A small image classifier, trained from scratch.
Training: adamw at rate 0.0014, 9700 steps, batches of 96, held-out accuracy 87%.
Data: trained on stained colorectal tissue patches (NCT-CRC-HE-100K), 45211 training examples, 20.6 epochs.
Rows from block 5 of a small image classifier, named by matrix and row number. Rows with one number belong to one neuron. Each number is 500 + 25 x the weight over its row's rms, rounded and kept within 0 to 999. All counts start at 0. Numbers have three digits each. After the name is the row's rms in percent of the matrix's.
After each neuron's rows are labels from the 100 images, of 14976, where the neuron reaches its highest value: "responds to" is what is common among them. Only what is clearly more common there than usual is listed. The data: stained colorectal tissue patches (NCT-CRC-HE-100K).
# fc1: MLP up (model.blocks.5.mlp.fc1.weight, 1280x320), inputs 46-91
# fc2: MLP down (model.blocks.5.mlp.fc2.weight, 320x1280, transposed), outputs 46-91

fc1.526 109:517506516527490479468495456454503515523530546475487543506486492504532487485536498500497496529505479502470439463501520498521510489542460502
fc2.526 107:487501521465465500477469483525537480482470459507543464513525514460472510537507461514533510494498532551531482459522434518441499513516529539
responds to: tissue: tumour epithelium

fc1.638 103:471485515519518507483492490498510521529487502470463517494506513474498495513483462478493511494469443453521501477485496496511465469434458485
fc2.638 087:496515517484503535519515492541528489487501496498535468513528486464497506516478487522528512517535552520528499509507445532440513501500520528
responds to: tissue: tumour epithelium

fc1.616 080:504493514537518505495483459470529523541527536503463548490487515488536488441516485461491502545514478492459461497494528506523474469483430500
fc2.616 082:492508505481502529543503502548508496473508490502562479529538486447477500522491481520527534509526541537533508501525452535432503507496509523
responds to: tissue: debris

fc1.457 092:471479467509524509504507533521515490592504490520462524480504521503527514527469476515484473491489497452517522469473507509526472506472516523
fc2.457 083:484485470452499511535497496496501507456526486461535474478557489457481473471471494502508508477539545532487499526494467494471495480487536505
responds to: tissue: smooth muscle

fc1.388 068:494484473525485496493466472485503524561512522489427496509477525471519494484504482459493476511495474504481471469490545518501436452508474495
fc2.388 073:466497477448488504517513492515510487431509502453526495505520474447443482497464464530506488512536519535501498538496463515456514501486522526
responds to: tissue: cancer-associated stroma

fc1.338 147:478471509479480519476473519480533492518494485495453511471518503488481511477500477478495510477456481444512505494533501481496478482509506488
fc2.338 132:481508506496534511484507461505541514512520518487498512481479463528478531528489507548470507553516487541487473492496512472520540496484522467
responds to: tissue: tumour epithelium

fc1.418 131:473467478473451505484462533491540491493477482518470528460527500477470505483473472515492506473467502468522501488535491512498472469497497502
fc2.418 116:491502498514561538483507468503528516511532519461490526473488460528469501504488511534447513542515499520467479520493504477521526493480513467
responds to: tissue: tumour epithelium

fc1.315 121:465463498482488507491480523457529498530525496516458525491530510504491498473498485500501502497479483459496509495549511477511468468500482493
fc2.315 114:475502504499549524504499495516545503522522520485486511456502453512470531520476495533457515534511510519503481516492500479523526484487517465
responds to: tissue: normal colon mucosa

fc1.495 101:467481478475440461510443482502517472467442435521507470490507527470513521510491470491507493455459501501511495475488493497471481505533491524
fc2.495 113:494496493492512511483499479494542495495533529474493539491508478518461488470498513535461496537554528537490485515496496483533526480481482469
responds to: tissue: smooth muscle

fc1.727 073:494528508511492463470485482485510477535494535494465521541479506489548467485509485468499463482488483482486495482511541491517463505541476503
fc2.727 079:488475482458479516511488487521521490475514489489528467502544486445453495522473471513511504495533545523527502528506444514425493477483525511
responds to: tissue: lymphocytes

fc1.276 103:489453453486523479476503507502519507591519512533473522474521522513538509524478500539480481506505477480523508482498528502548473463496483508
fc2.276 090:459494490463521534508520477500530500462519505451529493466538460495456487506488498524478518525531525562482463511493484486470526469479515464
responds to: tissue: normal colon mucosa

fc1.417 082:497497434512479475493458495531524495556498499514449506485524526471539493489476471519504474491489496513498511469466510543535466485518497540
fc2.417 073:491476491482494493520497479493530522463530524464505519472537469487454499469498494511453511503531528552505475507504505476509532462472484472
responds to: tissue: normal colon mucosa

fc1.39 094:467464489468478480483462485465515476495502490520480492493522503495498477466474492519481452504491511487468500501527491459493472453501454457
fc2.39 108:460474480486537514484479483521542482494515519497493517450514445493457508505485495523465506523515515516488490543488490468512528466467509468
responds to: tissue: tumour epithelium

fc1.603 111:490477487507495499502486501493521534560506497493444534471509532500537493473510462535485473500501461494498503495530515507514437452473451468
fc2.603 092:462513497478534537506519451525521510494535513464524497494531468478477482531462489525500506534551544528480467523510491490459521482493519508
responds to: tissue: normal colon mucosa; tissue: tumour epithelium

fc1.141 076:515526511525544505517511474512507511547529544497516486514507494547496503517506496497506520528539490529500504528485541514553510531551492501
fc2.141 083:482503495453493521514485522517524492459481484496511506479568490436451479502496458526511495497503538500551515519500442522446507479487513507
responds to: tissue: mucus

fc1.8 099:487477515507495492488496519485523491585493501534471483497513510493504504547507469485479447502482492474558521501551495462490457480506472435
fc2.8 087:458507513466522508547486479528523480501483493500502489480565481471470490537478462506491507499502535491510486511503449514449474473497540495
responds to: tissue: normal colon mucosa

fc1.675 084:529511477513533490525544487493456516482500526523513479507488503556520509512485562545513487513533504522477521538503518504520502510454533509
fc2.675 116:517517507537509499531487505498462503517484483511491473505479519509549517502484505465511521449476462462495517499476527520510465513519501505
responds to: tissue: mucus

fc1.41 113:468461462486493510489475519454518490554517506506437548440522511524502512507494487513481499517499473465516510492501532479533469468474454493
fc2.41 099:464502503489551534509525485521531493503524515467506508471519435493464505520477486543459518520538522531493476529477485481489529483481522480
responds to: tissue: normal colon mucosa

fc1.140 063:492495483521513499456501477474507502541513546481456534495505511487506479463508523488509473514535507491460487503528500494535480479481452487
fc2.140 070:496488504455484511521525498517492501480500503498538479516532499431480485513519474523531494500528523537535516505513452535453492483489501527
responds to: tissue: cancer-associated stroma

fc1.624 077:479510514547526494506499495480496517540547517524466513509491496510528460438505491465506476539523518508493493506497524508457427438454438491
fc2.624 096:464485505477472513500506508531502497463503478508519467516564517429454469504497463480514480504512533494531521504511444525448491496486518521
responds to: tissue: cancer-associated stroma

fc1.550 081:517504478536482475467495467508501538510483542493460516544486520466538478483504488473487465503490452500480482464470552501544471470471464493
fc2.550 086:479474481457483513526502483527493487467513489476524491498538479438466498502470476530497495492553580529517511541516454507439509488483505507
responds to: tissue: cancer-associated stroma; tissue: debris

fc1.242 109:469468508493482494482496524497532502556501494511458529470543523488504498515480461529491485490482480474511523482543498508507465486531488498
fc2.242 085:499518509490549531536511482504513508475526522453516487471504445515477486518497501528468527537532511526503492525486501504480522492503533493
responds to: tissue: normal colon mucosa; tissue: tumour epithelium

fc1.386 079:538529498508522465498529460514479502466484523478520456532491501520521488499519536546501460514533511510496493535531505510531550532483559491
fc2.386 112:509486496493500486504484515486483481490477483515502488493476501488528487487488495460520526435467482474471521490474531493523463513520481503
responds to: tissue: mucus

fc1.511 078:473474446507500475512495512520513484556496507502431502482503518494506508504490495490490473491503474466521516468458524489530471521479514502
fc2.511 077:486476474460499514503504506489521505468517518472521491469542460461458466476492505526478518509527530528505493509492466492474527444452511477
responds to: tissue: smooth muscle

fc1.307 093:495537517524544543503488485533515517516539551496525527536486490504504502468512480531497540539508504501501461498500478515449504502529462499
fc2.307 080:509516516470495498513480484530499492436461455499542468539529512462470470503508479511548524485502484539536493491542445533440498516516540537
responds to: tissue: normal colon mucosa

fc1.527 069:520494481516491492459486455501491510499475530505482494546491514462524443456500488476501465506494475514457466481468533515519463473508466494
fc2.527 081:482477480464476509533497496525498494469501476472518477496541479429461493508473481523493485482548567518526513542521443514442501491491515510
responds to: tissue: cancer-associated stroma

fc1.744 108:463494530505510550504496508521538548533501494461480543490527515474500522495497452514491537492462475471516488440482488508505490485466482525
fc2.744 108:503503517489506495547485493519499496493507479518548457533513533480523540521485505501547497491522515537524503509519489549471508525525539549
responds to: tissue: tumour epithelium

fc1.432 121:477468481521496494500491509494528510582509509502434552483507532501529499500493479515482484502489455479496498480512529511513437476480450494
fc2.432 107:472521513485516547508517458517509499475525507458531477507506469487471480537486494529499513536526532541500473509512485512449522504501521519
responds to: tissue: smooth muscle

fc1.363 095:479461493515486490467463471458517506506490506499462504492497532486529464437503483497496460507495493509500460469488535506539457467458445487
fc2.363 086:485485489461474516511482507541538476464525487496535514491555493445465486470496454515485488491531554518537497492497452520446511493484505498
responds to: tissue: cancer-associated stroma

fc1.94 098:486462486494496504458476494451529507513504508496465536448511512494481515495504469504483521500498455468498472479496494470503488449463442504
fc2.94 066:467500500489528535521520501531551476495512486476536477479527453448482502505476490528489510512521542514531507515481442503448498495485521493
responds to: tissue: tumour epithelium

fc1.662 104:539494500530528474546529495506438509485495509514520460512478491548507519486472558510521498509520479520468523526475527525517506524498515526
fc2.662 123:522526502528506483508498512503446507524480491516474497502471526526539491495504515458512520470474460477483517487494526504504448511510497490
responds to: tissue: mucus

fc1.318 060:519491523513474448455483488475499494472513515501492466524483496503495447464497492460496471528521496491494504485462509489535483519501498491
fc2.318 101:476479481461485511505489515519533478466503483507516499490548486436454482507470452503507489480504549495530514515507441517441489485479524509
responds to: tissue: tumour epithelium

fc1.330 095:495512506526487479474485466508514494550518547495470535531484530479538491477521484477508474522521465504476473478521519506484444481522453498
fc2.330 088:487503493468499520521499483545507493468501493492550472527519480447475488522490478514517520517532543542523494515517458531429516507502523526
responds to: tissue: cancer-associated stroma

fc1.109 097:483490418478517512540499500526507491542523477528493497474512487518509527543467493501497525501529510491548505484446480483508502503469505542
fc2.109 098:487475476457479485527496521511502483460539484501543511470576506488466478444481493502501524482531525535483505517481461498508484473475491473
responds to: tissue: smooth muscle

fc1.493 114:456481486472436472517446484498516474461443442512494482479506509464493509491492459488498487456469511504503479470471488502466489505507495535
fc2.493 126:490486476477504499474491497486533481491523511464492542484520472517457467459489514533456497516550542523486502527486497469529517466466484478
responds to: tissue: smooth muscle

fc1.49 074:460471484502489478483448496506538491504474497496481490520520493455489481476475449493484459510467526500506476486488520502500467497463459484
fc2.49 096:493488486472478519494487510504536475472514511487509524484527492474452495470491490518486471517541540529516490525514474511499525464465490494
responds to: tissue: smooth muscle

fc1.113 126:471465503480482506490478522463529492524517492519456513486527508496496493469493482497503495493482486456497511496550503479503469474505482483
fc2.113 119:477499505498551525497501485512550513525521522485479521460489459510471534522477498533460515543511495513503493523493505473523529483492521471
responds to: tissue: normal colon mucosa

fc1.80 069:477536516533535536532488489543516536538559537499495546500526512496504474487493468480507550532537492498524486521507492479456465461507445475
fc2.80 066:508507487461499501541517491520507503460493491516556467527548500482486494521505494513526530520512505540533504479504440527421494485477525515
responds to: tissue: smooth muscle

fc1.361 099:525468487526539493533547482504450503497524516517522484492471503568518516489482564547515506528539491540498524543473530515528497498469497519
fc2.361 126:522518501529506497526488521514446513522478460522479484520475533514546498485495515455514523455455456463489521486482525517496449516506490505
responds to: tissue: mucus

fc1.610 115:458482485467436469523452491505503465464462434508493469476503514468487512492477469497497490449468514494508485476481480506460489517522499521
fc2.610 134:488496472475506502464491500479536492484515514469490535472520478528447465467490511531459495524543529525485507514486490463528516462467487469
responds to: tissue: smooth muscle

fc1.483 085:488527490527555503515515494514513538535524522486489503523498497520512512493495491504490533530517496506497509488477547507519478513472492495
fc2.483 089:466486478443493516517487516502519475464509481491516480479560479446463494513458472509499487491506545502540522539496441508442495464478516510
responds to: tissue: mucus

fc1.196 072:500477498536497490510490487494503488576516539511465523520480520507538481487509494541500457530518489509490531496520534517528491500516451492
fc2.196 084:461479486457477485503472504517535495466495471510524469499575508448462482506477459507506484485520539504511512505495429514445474469475503511
responds to: tissue: cancer-associated stroma

fc1.29 086:471485462509509501490495517522523527553481502503450517480520519491527506520477476503487494479489485475524519476463531505527456489478520518
fc2.29 082:490501477472503543506513489478521511460523520451524504472520459476454471502480494536465498522527517552492479525503482492468532468473518491
responds to: tissue: smooth muscle

fc1.605 112:483459482483483486465486515456521476521517507525471529476519494504515506488477485518480482492480491477502504509548518459504456444503456467
fc2.605 106:465512497492545528521501485519542499502497495480501502454527458500454511515489491522464521517509517520500484524483475487503520495492515461
responds to: tissue: normal colon mucosa

fc1.117 109:466496492478473468517441480511510463456426428517514470506508504449487499497478458485499476445455520504515487478463461503469475508518515528
fc2.117 120:509488472486503524494493504486527497473529535469484549476513478514465471454513523534470511536546538531485495530491500478541546472481475473
responds to: tissue: smooth muscle

fc1.239 086:450475461485449474512465488505542469475468457496488522481508509473480491502514445510483493489489528502511493472478512493483487508467486515
fc2.239 104:492487487463496506492490509493546466484534515472509534486533483496457488471482500530466479510563559531492484518491473485494521461467479499
responds to: tissue: smooth muscle

fc1.577 085:487524495544485495462488459498504486544494541486452531521480520470536472464523498471506457519525481506466470480511527511509462490519462503
fc2.577 083:490501503456479513513504490531507508469495488497544458540535490444470500518488481517521509504523541544532502497515456533412514510491523530
responds to: tissue: cancer-associated stroma

fc1.699 112:478494458513493526512486503547528519546493502511465516481507515474540512502485467510489503489501494488515505484430512526518458474471475524
fc2.699 106:485503485481512539521529470510495521473523499456551495498513486476475474478481506531494512522536528558503487533527486506477531499481513505
responds to: tissue: smooth muscle

fc1.241 075:520517467520518489491554449502474516492493524483510474508493503527521499521524537557505462519534510510482490524516518508541550519475547490
fc2.241 112:510489497502498492517489509484474492496493476515497469496481519495527490487487493455529527430474477472479524499459512499508462512522490509
responds to: tissue: mucus

fc1.30 066:517527487502528515510545482483481524522494522520506489511511487549503525550519530514500466523538497505516479511515472484534524485549523491
fc2.30 082:471492463481509519508476511470513449508510474515496471473551504476519482521474469448531516463520526472506496517435491499486462520515524517
responds to: tissue: mucus

fc1.534 087:505494493517535531529559499507479535527586517504525539509505496536527525507507525539514542538557484515480485473459516493487510473475480513
fc2.534 107:527541500558522507560518505511448505523501487514505461523485519512553510517496512476525521498479483492495485487495518508480511532520509512
responds to: tissue: mucus

fc1.180 071:462507502522534513493484492488537526564545512509498498488509520527564515516485475496486469548541506515514481482491519471499497491507467486
fc2.180 073:470485510477506521525505514539509479483495470488531491501562503435475515518481468494517496491518529497563518517494449530438499503497531521
responds to: tissue: mucus

fc1.447 103:470471473469455466516455495510514478477450451527510479494515527469501517496483473485513496457471497504507491469484491493478473494516480527
fc2.447 114:503508488493521519485511482491538507488535531476498538487515475543465494473501516535452502553546523540494483510496500483522537482474485471
responds to: tissue: smooth muscle

fc1.271 073:480506486517518510529492480508487532565527531523467476529486522514533494504513497494508471545525482503519498493493520506513469510529492473
fc2.271 075:463476459441506513524496489515523465456522517491523510490560468447445467490471476512497505507543541518504489540468455491470508472476529482
responds to: tissue: mucus

fc1.353 109:473467490498492528481491521463525491566534501531459529455530516518513532545497476506500492509511495471540515482532507476492461477483463498
fc2.353 090:481510531482538519554515515538518504521517503474514506480523445485481541517482492532468533488518537497539525511490493510472524493499522493
responds to: tissue: normal colon mucosa

fc1.59 086:499474437500497494504503508538502523568497519524470494492503514487521520524494480524484493495506484506518509473427514507539473513476502510
fc2.59 089:455485473466492510522496518478496496465523477468531477471526471468471465476450497511490505471533533514494518549500477499472497487476524501
responds to: tissue: smooth muscle

fc1.320 093:479515505548522495493486454502526516523493531459456507523473494483549475466501488472506487524513485497493481461504536516519467472470457495
fc2.320 092:481490504484484508523477482542507491478498476507545459525541496444481512514466472516512508502526544521540511512523455532417491508500521526
responds to: tissue: cancer-associated stroma

fc1.667 057:483516492532524514466475462492526513513479505456462495497501524482488467483479483444514488483512498511474461499474523513490482479511476493
fc2.667 068:513492496473490523543518483540483523474513510490535455532526500457482484501508496513524510508524513526529511508508467539447485487491513525
responds to: tissue: smooth muscle

fc1.65 085:474486471496492493470487516501511514555492497518439542485509511477515501490480474491469500468469459462496505485481522496533443479462509506
fc2.65 075:483514476476532525519522519490533505479528515453517500457532431492488480529484498547465489542528543515504491532475490464470521471469516474
responds to: tissue: tumour epithelium

fc1.45 101:451488444508532513529477492531504508532505486511471479466507496504504505498444477523479494506510506481514513505440511511505482492477518519
fc2.45 098:502500470459504530493510477480502503457523520459540498495543480470452457484499500531486497521519515546510483523497478492486524469472510479
responds to: tissue: smooth muscle

fc1.420 089:490478459486495463505468499535504527575481493519492451483506516482503516507473468493489458457498487481533504478447488486508461513482500494
fc2.420 092:484479468454487512487479507484523482453509509472522519458546471456440451472475486525484506489522529535492490525501477493492527455463510485
responds to: tissue: smooth muscle

fc1.333 114:520501538497484510459474518506534474486474485472470502488485494483500520501508480444492527474447497459530491495510497472488483484526513480
fc2.333 092:489483493465520490466505463505547491479496534494525470530460457525503519516496507533501532542510525531487487517522492481517545494497520486
responds to: tissue: normal colon mucosa

fc1.536 071:503491480534507481490478475455517466528504539531468479504487488535527494480527507492485480562519487517518484490465531502519511520504488476
fc2.536 085:484474497457474521504490526520531467477511471504518514480563503434463468491505454517513490483523554488531510494495442519442494489480515522
responds to: tissue: mucus

fc1.220 078:490470490511503493467505511482505512566532506499461549475523506512514501512503510489471475516491514470511509482432517484506469474439431476
fc2.220 091:471501506473475514499499542525522491466493463505513476486564519446471474483498481496535480490498526485521512492496436522458479487472503529
responds to: tissue: smooth muscle

fc1.532 111:485494492493513502476496513495513525546528507481439540478517513502503476473494477523482525491478472465510522511527518484523430434458471469
fc2.532 087:467509492475520548513521490515530497495524526461518504454541445477498505533510481547479508554538539529509482519485488488469541467480510488
responds to: tissue: tumour epithelium

fc1.321 083:470486442503525495498507518525505511581537536525470528489511520519548521536485487515494502487511480490527510478468507493520473507501490515
fc2.321 075:477504470457498512518502506475500488464540500477533457472541480477468473492472491500512502497516518539486508522492498493460522493486534511
responds to: tissue: smooth muscle

fc1.224 120:466473497468467495493467519468518476497500482525468513479532497498479478458481487499497481490481500464486508495559504493493467468516474488
fc2.224 120:481496495504542534486487482509547506516533525479482528456489462519466518509485514529454517539518499512492487532488501470518523475478509472
responds to: tissue: normal colon mucosa

fc1.305 081:467484476486448467522450467498515460470461456513487492476506499468483495512499462504484487468459508504502480475521506490465492525539483501
fc2.305 096:489490479466487483476477510493551472505520510489497529475530491499452492462481503528472482521549532539498506504486496488519519448460477476
responds to: tissue: tumour epithelium

fc1.126 120:467467466486498519500469506443518497534523499509458538468514507522491497484493485499484517512494469466502509498525520458499465463478465494
fc2.126 109:470498506489536529515510497524541503512523522481508521462522457487468520512479494544458518525525527520512490520487477489500518480489512471
responds to: tissue: normal colon mucosa

fc1.547 106:516541533532531490538511489492448511443459494484509445520458494508505482474486551455512496483481495507485509514462507509498523529518543505
fc2.547 123:526502486501485449483497516465464495509479496521474503499475527517527486496501493464510500473478448466477515479495519479512460497498509488
responds to: tissue: mucus

fc1.658 078:488509502517468471470479457487512486534500541490461532519474513485521478485519492473509443513521462521477459460494502504511451494511464501
fc2.658 087:485504504459480507525493501537523497469490482498541463512539484442463497526477475503519510506519543522534509515516449528423499509502532530
responds to: tissue: lymphocytes

fc1.299 096:499496484522505507484488467479513516575543547504466535493488512523555537523531496487501489547539461508517468480515542514519495504529456502
fc2.299 085:479484510461486510510506496539523492483514476501554474500522492455463533522489474517523512502538541559537500485518443515422519519511522514
responds to: tissue: normal colon mucosa

fc1.314 070:499487513523497480469466488454508479542516533531455497503480492514537491482530497479495468542513483496514480471485518508511487521503476495
fc2.314 093:481468498463481532509486513519533477475521466490514499481554491425461478497493453504518481484508551492532509496496450515433498504490518537
responds to: tissue: lymphocytes

fc1.726 114:525507533525512514514544507455473511528553533524503517520477474530534502482534525480516520529526495489482495505503512480489491501547502502
fc2.726 122:484557538495480486509479505520510483510462491512498460536522515465499525555510457482533503487433483466539502452524484544452487531540539544
responds to: tissue: mucus